config.yaml
encoder_width: 128
decoder_qk_norm: false
lr: 0.0016
beta1: 0.85
eps: 1e-08
weight_decay: 0.06
Rows from block 11 of the image encoder of a small image captioner, named by matrix and row number. Rows with one number within an expert belong to one neuron, the router's apart. Each number is 500 + 50 x the weight over its row's rms, rounded and kept within 0 to 999. All counts start at 0. Numbers have three digits each.
Before each expert's rows are labels from the 100 images, of 14976, where the router gives the expert most weight on average: "patch colour" is the nearest of a few named colours to the mean colour under the peak. Only what is clearly more common there than usual is listed. The data: photos of plants and fungi (iNaturalist).
# router: router (encoder.blocks.11.mlp.router.weight, 8x128), inputs 0-127
# up: expert up (encoder.blocks.11.mlp.up, 8x128x128), inputs 0-127
# down: expert down (encoder.blocks.11.mlp.down, 8x128x128, transposed), outputs 0-127

# expert 2
patch colour: brown
router.2:509595476537574452405443530562578445449496489480540442473511531473560401547491543563489486468540467419430521546509561582533528415423524555515477502470511521474541536516440474372459457514453429610445348534482462462500575451496550510490497563529514562431520571580445548504566542512429526473536462477569535557497429487474494552448507490505521445517545444456525612443561482453447495503525
up.2:442568526514591506575455432449436512455462505441481493479597585446451501466511455572477478469440484539564485449451511449680482487449426507575474570562456558452576487443452443581513501465439476500456492559528483587413466542504530524501548490539442556469510548441512463585477403504386535460521501538547499506450539624486506536438442482493422453471529469500475521542520551522452450465533
down.2:485515494515553559478485505485525532495526460527472453423518510466466621543553541445407525499531510445462525540507572533509417613514494576571598480511534492545451410525518464547430492528589548562594490515556506400499510525450504578538508492463523433546531489497505412419602394576462492514435559515473504549521598489534474501472550456446495541421525569536564611494392513492505523573444
up.3:487400513411501456546446516569515519499584527462455483447540553406439461590452488502465507478416480533475467424530511458570503505550523399518400457468541494484542557525501490465484484496365493450551492505458559502525515489537456498506568568453539531544434544498511523539565529541572467609389535504481599542538399408459435532427485545540425554445374456506519505560508456506548528500453
down.3:441512427515414546480493517424585451464410525627543442498512409507568542515473491513395476532467549477397570511460502493520480504421493543484500432520451537548472486445547638485545423534508567494487505508443428429511503567542474516413489441583578514472423505485491445526517498535489483449467416518500529468396467545469513478546505536503604479466439450493564510419516584480455519620485
up.4:571585480490597491509420553514478596502521456470452483471499513579483494524465514456526517468576491535507526505507477434489510451425547611473449474403454543511433466504482598459396476491492507440473424464463468429440587507532537489497482510535522546426529471520515525484563538543459387472547495454565481529487418443500418522543402524439587463393534531472516558336586504460521447508490
down.4:382462509462490563513552489463575495504477535507581436447389506414522471586519540658583514523511592548475454383443512577467580484478436471573512529533516557432440569448512438543440530501467471496507420534467472519573501502470525557468463483472540420510449505499480408535534623441483457496521522478507560471566460530509480469507477438492460445503444532518511484637500521504485416471495
up.5:525551555455501524459552476522515480491457453515515474476458443533515448497602484518405496554446491494483566531567453493467494536457536547502558534507586499596541471510532513497454477446625603429530521539471476420529514520481480451471441509552505435605401494471455539431471551461546600542463470485425545412604514540428460498528453578438464504504533496529362490437518517496440379477395
down.5:443493498420526606550441515587391508506452514465535516530472535489501585494519484494583472535590419524445532466493590447491542523404498477560564484501463501516620499498515472479579492496315470514388513465526520545457539511434576413522493515548536527477467430531514505490511492542572475453430507482508453459572499502525414610512434510509479456482525520437505484514507580406515418539568
up.6:433578499403540516466484492459511494382478527572400471410510529542429412553483523477451528497521608431435436491433527501546399485529472634448545497476527487581491515501538534415474525588497488499571499494497516447536429539513391497555483442560544551565428523511473478534529444611490527515436511597552530450401547535420525492523486461450544520573450535476487488502494484477495544534569
down.6:579528550482498525555483494515415430496467453460552437475539541580495492520419511482556542533509556539457497633559536445472464550531436460550552511545533510494537404529466502426547602521510554549528548566530533541452498585544504446475514473487522494444578521578433501503576463524503486400452487592412403571513629467460647571529492523483540475552479503506425460426523519454522498477464
up.7:582483455510472586527405541544556548500526493558397467538535568505468522480365505434566509531528486502626480525476439402534549401462418478551515521440498525511409542437536536393598512488420446494506550461553459439565479571532586495457545454493450555401539512534482544509509463380518456479503475505577483457501482500454486534541511562582461512428476503490522493483483499427570447524496
down.7:492561471521456489536425543565467450423501466541500447485499551526558526481516554601530423566540681456544485480528464449484538449456426498534521520527586520521480551423506493599526477461483431553451583464485567533405502528548447524493434542400505468528513563455496460521455581522491491502469522419446500518421517607483560448427501495490519452479500412452585555558503485513457375529450
up.8:509631495493604446457532432606495487557468503520448464532423492555537427593532495474434550478562519460459494380584415506529525478480485502480480511468568462562520381453488491468448481478607501516507498466546464451470655446509473509504479446543536536439506475514502501511519539485484516464528425515530528513486472542481593551565484557548579468522487565492491544398576437525598434505409
down.8:413459505402480620514503461445418511483540406462512507479458506497482464424487500454568519561503634492551457471488501574530562543495441445558463543597520510486576500519599536460532537508467434474545550549491465544504383478455530425508464486446562379497500503483461514443439493516572530526519559522518566550515419524561543586560461452498398510453452508450549450585493560551557431475504
up.9:498524462510567537464556435560507565434489525420536459469457451542570535512719433487517489454540447426505451520513510464571460449419483483474466516465466586456494519479479513498469512425399484513489503501498412602443571512473497510600451515585498493517528563598433396512543522479405526560547519447540431461493479523460591441455486540512516510510486428473530557533523407536507519462506
down.9:488520438487533624639455556478568514522484552502495495534440366487515492465482476429523554559551562466511490506510418551517492476543468521556456484536489494545522483412594517495511592409484487502617485506506535537540408416566501489560478460421456436507521552494501511506589455474477407454514461530537446524445615377614490489515429470459523456402501514459467489510477542453493490487464
up.10:510554510492597513574577493490522535465535533444416461410552535437458506540506553489522529489437444559637514451523476362536397529538498528477496467431513464460455611518507531452551532526429590573539512469453534532586520520435465547529508579476580438499554431444454486563436511495581527494467446512464440564439537519474571536483440577566440490540568485525522479591483509493485422494457
down.10:537482519355471544491496510470486551532479440515496520467520460517547502501412523349352493475475468542439544508576481555497590527577543443479476473589440482461484480511473496487527518516423450532560453550481480483548496577557444515549537500479355419427450593530514512506492469529573516491478522548502457565427566521531602563426509516491505444482543514459555521442443490418455533520601
up.11:461423498462544532522509540485510543410445441448583497510539515422504470478553568555523369501542466457500537538519522520654446388518449519486557468495433471497499486537506469524498542530526391456550457475451460585527478519427472426491513516569523539505437522586449462516504376383524460496517501486560553458374483562435435469398476549473514504508457533424508459533490525412503516455538
down.11:479523551550529515530524513562410455480513494571566472550543496528527555467546502574505568506445536491504541530515455620475489489545460535533646443561524497558490414427551570588433512458524477508575542488497470526442481506487480506420527617499563415535571393503495480555557531641484517412421454482516475501516525501526556452510578478545510481479466605527466527499431577490514569466405
up.12:472594507460470527483431430441439499430495464510468425503412521534441508489553438499515440556494472497544422546414588530507489452524491533473494538495543505563569594561421542468428616500493570473510503456365564455558478547542444486490556462562461400450469479475626474482515450606522473505510541567558559504546564537416533533465467502523433453539544528423526483434556561522498564493488
down.12:478467531476555410481494531491505487563489528446553538521579477512553513494468528534447455402486476550519417568538519542549509541441577415501352511475392492476453500543398567438487511539472501501546419433488531484453609518569575510542531443470488507462442580518466540523435459413457514493608600481499440508508474542517435511525551512533613527496578393497505512425519599475511510489553
up.13:491465440482545517569446563491465535489503425474472415528528470507472570477511464446546458555529454476481388488439602484484457447537532587526474436440496519470462508526476526552532516421463425485492513481480537488457466579579515531508559448512519485455332436542581501557499461555514376478533365571448564459472510505435502500562437530467530447479586568448492442568577522572463568511540
down.13:449484533515517493445551438486456448555479565380483508471423459443524494618564571526447523516383520560457452588571563520520504500512480525467528478503502505492579480516463492438545487460476561468607391510491506563469618520479472490459549550408529532541411555493403467522529495492522519549483392409501545555584435490456510451512554481584529590510536514588528532456447508573487556496470

# expert 5
patch colour: brown
router.5:546457522478510447541486517573477504482481519446594550531473485455482547470547565541449484476575520499595411423413457515488554479509512439434462538446522570477517603497607420461503495473426395529438558469585526518597459409538551535566435599499426478608458482506571483405445433535480453478459534449455439498521475491469468563491508447599448527461522439492519463596534509480512519491520
up.2:540497490475473457489471424353506455504602429514497498407474462463493580503519563509456524448538539472494490477529371538473427499504432536526439548501440502464479572483537541548570526472426506475533490537490521610502424571416446476531540517565477486512498546497555487552486473523457429591570457561565534527442458512504530410417563475554545516496574580634519553550410456571546521488510
down.2:515533574479485479523584433542498483559471467459488428438501577460511489523511596514606403476536438376524543480575538428560538581504444492532540480448519484458544442469433513517467534404529608521465532453582501566477539510501489577493500556436460521504500565537521484494477556481511556476529401440464488462490380534574509448616511554550529447513540562538404485468539514555580464566443
up.3:471549524539537555532470452494546581404470530537600482454492557571454532493511544537524469549527544598438454463505352514517475461576500469526608480415554417497529559458512498523521469533520491485432461559493501475529437593592409480453391503387565489492531488443587516536458496444490517422429423499572436489446504506450615471502482531558531528441491425487498476491483487558474471505433
down.3:607553538506493514559498490487466487608525564549502512572458451539486542465623444560548419427376491570559508551508500506508565465490464500550602474498525533512425439434527433486471529471432552455560522399506485575511480491638519503502526582521519431505582486482571445570504434437503456539555503497482506513532515461443497531404428522579537517498561535479502455558521464556402514436455
up.4:493453513419466499548444491572445504535461451515522425469553538495465497499478604506497485549572490497537468368538494472554498534476546437445526424482538506461464557540498483489500674551450476540509468452515593556512489624558426437461484479511543572480472554471495475443538526493473584520492466474551469450581513476519492632516441467486482449475475416592496443473629508418549588479528
down.4:554595539531536559478534521434516545559489508560514566552487464439531508480417424445441501515498496526405477487519491485504455523483509494545549517547391592551479434523582589475513389436544457498495466558504422512513480529512443420492541505527422544558430513455497437547552479471447510504448566444476467393455527507528486528477451507595588450536500543467437474550500664578390536453516
up.5:392659544472569473459486472511499487470485557530401546508472490498474471463449569523460530452451476501516453429534600464606479437573522471516435427408567445476506487513521536418557461434446514434429491490430588435425678500439530489578542478504543500549494465453527480531577467555481440567441546512437485526418508468529488522452539453491520516566451486541524510462491509534499511491465
down.5:546525429467473479476536538511524519444513455464515566447547447483427546420548521420492629537569638495516533471449406546491522496395517446524568581501525498531522570457523466540462532489450373525464496585480452493616471511462535431596497505474396503481495584532490554526465578485496478515395532525564484505511462529489492572500516628546481528399474491479484468496486407481457527461487
up.6:429525569497449474454447497501481485533506489558541414450585460587473420509461520587492496521586447515453525495530581463503481521496519473433530425518522470466528567458431494517564542527460494590511416422448458448471587527592502553488452420463512537479475560437538403475557564444519496463407473566576521550485583481453536534457478398531591518491417449568570519444558452543576524576483
down.6:457527508485507576604535552480483561568513413475552451532430482454566595486519450542510496514432510545442381479516455539494439490515486554594446521581441546547472479516574372581470533466567485530430410538539452512486450555502510427552590514470521505552382522479534534467520504477457485440578555442498490564517502476543437477486492390505541555459485492512425455573436580471479492432437
up.7:539396509406481478512502503480527467530557466471562528543554421567468517451521473579513639482449518523498498523451500619447590468530498516554431505473564453474574556505581465399526442494621448489494431532565493514480571472575556605416510490490484469524462490568527486483450501462505590548485463431425497450538495491502502490426446472601484553561534512512493462548499459542557528476363
down.7:472572432491510505598542587391456508461479488463442511483489488491463500576482423437548440587520500457503455519496590422526456398463391491467392471536433602534504535529502537445515506472447541500394556390497568460510477593476552475481509540522483544451551480489584474505536500545434480493529546531516483571448521563487472532529414543514514457459531499387538578410534582516433452497514
up.8:419464452472472416367456468471537520466569513468470509519563437442605424522478477495508541505508529437538568451445492510413543502496561522543468587447457473495492497555531475409506456476473414501514520501488456445528499418543514536499450479513441391534429517622485377479562426504538609569394442437486466453480504478483481491522527504581496570495457470470514444575441500502544516614524
down.8:549500528499497508531508494449469529485490440427416505476472635523485428526445457425565562526505392504504518535476515479552521546545570533516404560517537605473525470581448486508493466469495567549502518455561563529514611532480512461648596501479476545513486535511499505513398415470416437485444568542626462450545474519537483537518511538459503481459474397484510509395613474500553531512543
up.9:403524458463485553521590564520588514529525593496590455502573532465460469439532476569461531539521523459507491423454518528518544487511599435513489453459512532609520596539535541472543473487489402466598419416455504505536474505550516508459398428460588438524608456478450512509525607458419547569537483527489491478545428455546482437547515591568534572493475508443476485583539507478475471521552
down.9:492508587609491519542484414473535461442504561430451499475432472516468524432487457469551456387471468569404535588481500521580559532534443409504438503493483475599541555517500532509545359433506453476499509492537524454446534524569510469528568607414507451593510494571490507494588406502538438469486585515482572586610570469502520470497470536493533541532554509468546493472539502540512495450562
up.10:517472488531420490490563516564529503533475418536529427450530551438493508533432484505463499467572530515524437488438502568535557535518523476549535485474556531480524558606606504601433527576562423530498408479534515487525421486528476502555464487562397474512534395503505494396538514429456611526459434526527530454442456464466493517432539485580505520435536537326496372465471539504504471488486
down.10:488542555485505523562435447516539432503547535534489549523512542526492475539401463399511523475510560556450481531523503502532553545530460511460466519515505542585456586484405547580632431497556577532500464386502536522618580555522551424503563488453551425546514556525431444543468488538479455442498498514502505451524520516569619443452507571448572447577534386539483517405443453501517540520522
up.11:482487521500520522486490471494457460553525459552402473448500463516468432508508432529492545571496627542491461421405452526436486424465473583530524454477554524485508547451634536468473511582599489497569473541511548410537480459561469573462499480425534488454492454469505616558477550529477494532502498524465470433405526431502514472568453562481450492584467563537385408481449456567388440471487
down.11:567444517432478498495481477545561482527533441562542527473541523516544472495411505451483549419546514492531576556526553532513485518518462489514406521494528533575542408505498544504573502519482514606494474443517444530454494468521573495451497483487524417427467500587513531454505538447505415506596523529429445490516526563661485518568529512377567408551465422564586552445509610538416418541490
up.12:394525369560460523457524567437516539457483512508446515469504478620462528492432581460474487522473455449516552508430476520484520494500507558436560388438518485530451504512605454465540534580500466407495398354400533554508582426580542528397490446529584433534505462531501480518513489463505463559443492492458491522461492470479474434571429527541509557496515525471516489432547486559424525496442
down.12:506535542466554487520479472462503492575434476423528430502442484553499597515556507564571467457542463576427394543503542539524527560403501514488530485471518455410446579464418473481505473515560472475477495462465465476445528620433598451492516487491480519500500433441508508440492576445564507498469474567546466450537512527502479488391379391502471530489508349497532538488582528556467533428401
up.13:483483471435429497537494456490502414552478533555548419484510560569527470523475552467500593496491559458572522449499470579412625562456413470577514523508579576571498548540577456523458515519472499513506486498587492545439483484546493566514482497504526408536488481526436465441475417446510523580519450516469445395520475479565481552581491481570425560464477606544504378575464605541530511536547
down.13:571544465554509513540555465525454446473467592505546519466455624509470523443442473488535455538571467445479487540542585396502528465549533480491495420443483600490460567559585519556486484420550552512484502415518536545517503512469511462569443441547490555439475450518480488574543495496455527544567491527521468554538462523657465489557492537585634542427517498426488488471560538518512382426566

# expert 3
patch colour: black
router.3:462471400473479420569492460480531443431443498402541574405571461466537561529470463504479487461485552433548493550585430414450567534563545514507420470501559531526492470443481453536585506456518513550451513561531573525426535534556495468570451547473454423508522457516499474457510544459487619569550414481545460455493446454502573468635476479581484471483452489569557418458561505474517524537418
up.2:556473507509420462458501467547521502525498560499433454500445586552543481478586512511431519544533433478529499460551527506458499501368565476535555550557501479414527397557422473376493516523525554498474626572540479454412516535486471583525498536474485508501516480615537475487451545571591538572573507509643478588522528480477427421421486561508530482536494521481523528500544408544451532521525
down.2:416507515517518583536417466506488476608548544465533413534474515591563537428527535577509539599470524459599429538480490430540545521494456449453541493478537465504492427462497413547549548544503499571431480553467501620491504522468514454527566550439473519538442464547498497469486416502527404442493482510498431602547493537422434439480469522607487476428511466529509424531553587505543529458382
up.3:461486512552478481470506485485439496461512492572529524479524603594446401460474476458494523554425582523482488542499440463443499510443540526442497462500488433533525411450396592486400506558507480467544559401415507455468486515507445486444436490526410472503441513553597522496452507480447484491504503512567522496527526531433521532568372424540394510490430545549452470497497536526414350581546
down.3:506508533532506472434506417534533521557568516552490502571400511447491543465500449509439513562458457529480558473549488550438520521515444424538465484532566489449518593603500556515436521539513522541427500502539464496431517503465638397496513562435557572544539591522438500535464503516616483514492563533533484539545436474451483443448533538462572524479521545511463551607548523588505654417437
up.4:497546574466568527549430437471542550544554551354476539469554547458469501443488447437547504589482553475477521549479528389435459468543499361541555588475440462430615509481490470434457547525518487514486473422532441531494483486476481521442484475558498439464490557479462510514575549394551510496465466426498524477573467467402566502455372516585445521479572468512492548467541513482520429532483
down.4:497525495462475416586459460552592450526420554533473542500471525502443590453513514665513480476501513510487600545473577478611555463578482446588548578479512510438516534546515479527491467435504501523513404480433494537471506576524501462536493556456440494527482495438498470482442521412647440429485580453518530532526570530468527532584467587564501496490510457429500444529443493529388504466494
up.5:481428575518502595517564521467515483425512585469563553477538481458428521518520471439482454543461543495527491575507503467533505385610500537553567425550516487549482435513467484537454515585462509434503500498501361495437452522479413479475463479535485557512388507433574465517440542541522552485474518396553535396526460507387527460490374469459409510529468598526545438470461513510461506517551
down.5:562458561432550555561436479515536557498501521421489433472423521559509498573475544598469527506481455500523617425483628448511577599460489550514530444528513503427526563527452516433525583535474445538515451454443529493511561530505432464440532548502461494495509580572617502515557474502485512545443488484498531444469545536579461450419464506472424541529518464652478524457522423529575498423463
up.6:454594491526386462531524545353481444480383517462494446517509426443478577470567541518464524556448464428478576489497469463482525517545510523410484548538501606471490490473464434529531433398543488496488527522441458620581547573509475536394548471510484510575442460450499521477487450455474507475575519559501511459588470570499557509500449578546480477505594492620515452498536446511491497439465
down.6:525518496513465394433501443508596606432489509528467473450424535510473393488483535532569491441553538473550504480471540508468500572614496497611507483474543508481523491540400421536417596470521509667511540523480533438486508488387498445577413535454529538440523605460438483510458403548450482493497503514502583466464553538557518547521593462509526493529506460472522433442491452459518505472486
up.7:404461420510478412495438479447454574456460494498469551482429516494428490548428625566563490480530599488456418498469484512546379504408460553437574518454524477547456513543488540482515520511517537427591505495522506537486424583503476543590523442494553505601496439487608419510634470585521510542506497491519554505469461520501528467427534469494581432507473610498504504517475467553467518469543
down.7:487489507495554469597439485455562492560525481430560580461508423490434496539501480514439451502486539560481614436553457539456514456472398507583508607540468453540495590449513437470493518602474440529441470573432486515479501426484499504483545502450495412512399549487506532447584436493451420473572479451568426516578445410466476538506477466516550467550571492483459444529492529630490411476533
up.8:462599469515577499470431468468493486541444511514468564552457494500491554471489521454457409476447423548537546525525467472565380431561453425485487494490470502450552537487471582535542448360499479516513443491529533586517498619481414518451484574489457584447488514462539494505498495478528413533511587491641593460545502506509491552527440491485469486423425478450453451452536499462514592522373
down.8:497494471483422419506460460569524480381533518476525537400539536447511468598435468392535509509476506498531541474519514492466410562582455449603391509497516574480541509500502562507492502546449512617572485504479481532511501537449467460529411567540548431514403543428341533526520414425538527604522578478510568481439524449479485546524562537475477472517460518486519419504526498501551504565517
up.9:455469528398531491458434454605437513514619566510466394583448505599513458543504512577528568507537527487535474443456483568545470546434463473550462508567520590540439470496552529474600574567403520555534605563432482391499490489568545424527485456495494396509520508516450478435533500498493470522488450401485571600564496497498527590514521460504558516497480501558537442499488495480473555512488
down.9:480443559509519498513561560471472474481486468547521557536461489558452632460531442546524515454547472476511489557524503502570501458536516413453553561520559551461441422530497514446588530452499513443444496473531493549492493544453592418523486504499434502441461408469592397520502576428447495485515544603531446576567473567540449469620457524465386449502568581550486556524496577520446407435491
up.10:509427381443433499535564536544568428591491570569480499419432459452454486577572450495533456449544497412539564474512471574515449518567489445544542621524562482510453452499540530421517491535549502485455502540549463433459600453498647494535465501427481528459513506522488511433529551507478578553508529519566487514520438540475524500576544509522540472461407548565542413465495519400463427529499
down.10:467476471455504493445485450484508553497556534498507494581509471513594529435594482576464416480437397513421413489393537542526558529533484475449541468435549493562510523418412503534575423435550536475500540442464559533461534522425480569408557473502551536528580478469574556537437489463495440491552560550576427494522492509538517567502516529564388498551592604502481513510602495434522499527455
up.11:441403440550579533494528487440422488380517493468585434473555575496450466550564465474472498540437513508615483481509494488473494453505570514536581508590524574429537404529478523457494543567511438512491512531479390451505567429472563599474481627541465431503497488502477445467510530524405518542539542543516487468547512552462490496496429536484401513465532568578498475648473483474535544495496
down.11:443630450493630505557502504569559432542519468508458516500479532470462530494449541585531500435468474590530488402503460497479625461479470507532595513518619462429475484458438427503539515549560502428450532514543508548448482454543503480586566524477536520493467579530563398516488523515497378524525448395492488530552554499553547522457451604500503527437434549502434508428508507530455514456437
up.12:474478496490519567484481540425470527494561527521522569514522476503454519510497513547507521513553448492465455477459449576564443398477405453472501446486531502510407558412477489555525521455491426486469458463438455562466469561483548482505428496542573568498482594591541391517541445542512481477612446624582602489482444586457499532530573554370510463488472434472593544481543400498450549506492
down.12:586507482481551519512482495551574508506441515460538578479521455511509492563525488374491420492461545487495452480580502493540503509561482493411494426503543493605456459496543523511486422515537505558505436520557486435434654444562446443469550567518418421571479543524379562515503528475513462529469468478471447534575476372550517602570587536498495536580443506431472517499576496441510572505463
up.13:424428547565461512508541551444506483575432569455488522460522568516482551561548541406582505566499517533493460477557470461539564429547480466507480547467545496531609431411395434538513519556485518444419511395485544557516485591459417405486605570508505564530581514489466513555428540545585415465609504454519460479539538501534503545534539485488535484507414508557502459514493580461552458515502
down.13:458458501506506425474491515497538514501406501493458384466467521386491518453437531521518491425459532561508508535511491529546514483497429444466565456552459561488462544592464567459471519504408487495489476494556601407533548480527398460468506533555575489444492405531568601507514530542489507486484489469547383528559515507609543461410575383435461507536520395453438495517586480539522472496408

# expert 7
patch colour: grey
router.7:456457453571494531432477543556515455457510553519488463416513606409563358486572445582476465523525547516476443515469543512448576540423475456419521447553521464516584526428429495529444487516489623497581429507480542468564458434465514458517530492562502478540448555490560449600502551505560510573438545498510570565511425534511552466504561493490476450532565470408419534525495447550420462464523
up.2:499498508442525435498587527526563442528465512453490507483564583505508441533527414489482536614462547530561565571572497478505556449510420555565426562511475493513569450407479565506468568521504481504520495515490492497487554486533520536457428472484523574521425540587453521553567540476595585565416471418466556425410539422438519550532475516529467493425421485512394391474467528606507458462494
down.2:419484428557494617542500573537560561457495546465468533526467508563461427510455489436529470423505472522543489473429415476537515568493510544520619394520516564452505462600514588507462545492520526545542447379499522484462448519449555456533494495571575538504508557517533485471462529536482446555621484531528564440490449510533479484433464467440516418397488424493421420517536497445435572581493
up.3:549395583467496419499513560424497416425509482464467511476408467527494488430518489483513420476431417484631481463469506461501475515498591510470449549505492517496439461568465510536589554486451450466491542466523468445481386490524499472602525442507412488490557423512597459449499510456569442542527486403490539432486454588436533470478433459530507564446550557485436453576475487506519592588552
down.3:424591631443474580513493430569542428504519451478543530473426469483474417497374484460497511562495478507523440540528501478517538492508575527547517550445497510480546587435627503585479491469469468497523499473519485443536467505544493539497537533472562502456512474500506501528542469455437510543492487457524467480470586454573602405563558456552510606588499504569410493442460442554571635552473
up.4:537521470546522528462574484419546631468463498505551442471545529501474558487428597622509427448462538537516434534502476428521448445586440512429481472390426509484464444439423462489459454484450517513545499484511452493493452541472471453432548426458466481496530486480523600532461519496422518459549542554531519536573576566420502578533476528572549421557433548406466483518495448481430406436497
down.4:543548446557395561516498467468479526492516452605492525484462440459466471519550507565588550505551508494471510526504598476509502501482491468609437650543391553593498465575542525549456499542542421499438491599562443499498473509484503522558493454531477390401475411540504572483491467478472480563477583457523499610519550478513463554597503437453432545484543561459547515512484479463505527410532
up.5:526587505446493484455584440533565388488520541479512447504519550559470470555404468485425552492504520488511455535587506441541499558552482447493490491398451458444483429497351601414487532502482549552483444419536563559523599502520467504488428557557599459486485499439480493562506523584536593516344535491463427548455558463527562475524488491448460550465536491493518499483531531583505511495472
down.5:539490426419460504444491562491445521490427428530528557578517508398514565427582492530437510405437449514654602448526403543492531474453551497482549467573487515515594521567484552571403502538481509432505452538527487513554482477525602477553482517438579506566495516520478549494407569502529458479530538513577557548531478496507481487455485548511479492532540400462471432465526443457480493530382
up.6:511596476608548525505484490549455414485499471442440429541501436459374533458446523535417493465520505551436449573543504544563454413540554506510528443558487502490491511508427510506479472411471510513509498463499541417508538536563525445579526578510439545433519507554613511564601452595426510419446502500493450525465462468545605566465447449488585512460575522472492582515522509403505432481492
down.6:568499506547435469454553514517480487511554450442559501495418555426468422486551568495557458545433552427550442524428520555543538509520561528437470509533524482547523551543409464471494579588437478454455472446527486564503461488562537600531495524459498511539503407561510513393419513516491501528551557296521549548552500553536484540515490471473440606500564580523465567544471430544473518532482
up.7:466515475546520586489495460521490518510550593556401466436551530602509467479461445449432458475514464597477435375541515407486494523522530491517498454471498509509587471499382591467543490557443448479482428357478500501476601524523493523468465551504549614429562593540558514608529504545491452533470482510404527495447482482538512421471501561570554515460543510468471551542468448493479487578486
down.7:487411457505468548455531492506560497454520421472524578520504434370561459523453489593509494420494489513583509457420516489433545566481511510480602519514461543488555492516480508481475493471488515568464499453458484593540532481496529575492470417549564546531447670528439552451514415501558423556590552498601542558497460535596441469482565414512479441494547483460518484562571501543445488574535
up.8:476528557374531488572498456538486418528469492494560431422550532426506472508466489638638469549509528496534494455546444508602501531459484548579483479468579427452545488552394478457552560559497509410417477487498486425527533527532550432442527470576501451424469460542431502544484555595522559482449558534447478508478442539412517504427522518456503489539485497617484509448454582522499490489500
down.8:372515335452500521519496552506516517608494549495480523475519443401474573517403431517503450454536559532444532449443414552453485489556466546507518524438432568504468470532407534596412547588436467517545526479508468461517466437458534460457433527484490522490490532510528420461569420468483502481456553483488451544457477533504554521568494444548573438506430558455456452496565517483624452545482
up.9:565578559437509489542625495569610505481537629549506462539486458499478466459481459537452432466510577566412533573597431451500502493528406526548517474476463535555524511480489478456467463580527555474495514534477491428482588538540494446577485463407495590463507506441507445553582474485496527512429472454498503470379459376484553474523468562577556550458442462487531451522480477552490517409518
down.9:375405481482594521519548488568602557492409519379460490492464500487570491584445487557527505514537617516587433522510493500481548497514530518490586437545433442466443541598508563534429526520529519487476502487487520421565505502502556447541501432482508562483512504555466530435497577491508464505546535419539570561462487408572444465446586491516442508508577410526467440494523473525396556543521
up.10:447626472526453466487477449449503523480519566445531516544486482573521483466591537551453435576485392522524485497483425546545541389464473550443452491362490415491481473443479514496542475477600529494511537436489476490422504493461527546488415397499522576490516504477441551500434609458566534456504431481526493528552438485454593535634509505502487426476443442562536489555519556541419441513514
down.10:550536494498399569493524421504554469523464414574598467513537502578527469478565495409458526425540494567571478488466516514570546569392377465531535462560393538435509522499434467432504523445477492546449517556555527498481456429461505490546492546571556440460522446510499491457508576476440404501436476505488522557545530534504498552497560508478483542507562644499523472520412521419529383453486
up.11:497501563500474551487508554484576533521640529478465464397433548470526517471475533575493452508438479527473475394475503446539502508453573533580469473412498548617339461443534504553455503483562595392538540533505557534497524448528460434377524512553544474527596503501441565524479463480524493502533524444517437528505491529465448476608425573494472497546495454600448436520525500498518479513469
down.11:473461542382527482452430611472507382569431435438520411394522523578474482502440474518497555404497500507575588515494534459509480480501519464587486562528441467471470503375481508556506438472479521494541571589457524481447576521504498527595527531499513433454493556547441581428524496516484530528527461498482538552401504414484445520502503511489464538500521429356530507489530505422497470410504
up.12:526531509527462471421548427481417433401479415432489538465522505547500500460458488518444553469468548535546446525573524526448449553502409506532545577563441458533519392468461595430478451432520496533470512544508493482506584536485487504534466559402470606482457464419431537567504485462506550468484504553538497521443463612616598563579495489557555531521497486569442507507484527569457406411495
down.12:593375523532512512513522481551478483508512505448561558431558578568484586504601594476444467539531436568542593529434470490551508531500529491474552484516531485501540562581518473564431410575496583524411435494603547525491480506540535481555577486486466430539566461492506532469524565551525455554502470553584628527556485550422557486462418532516484508457577517540532481527468454439523446431539
up.13:544502396462477485555447537466474537474522434448590512567469526428491480475518526470496397630492447486521508543479412534494511417428490571506478503458529531585482512530462549512488443536568481413545466616475520474524500444536476427450454473523431516413512603544501486526591556470403547452626592464556502568560561521448505433463499419511552472517530519525544588418511478507460512469479
down.13:455564526556446549501452525464527498505466475430560496455440470470521572528451509571490624606515488478399472555508507512580461579544400481519548513498558504465340513545483503486522524532457510517452561592561546406538475462493510492549552560467447487469420494411515468461527527477478570544427537528425472492470463473460405494514518433477460467454505607512457630524488449504435399469501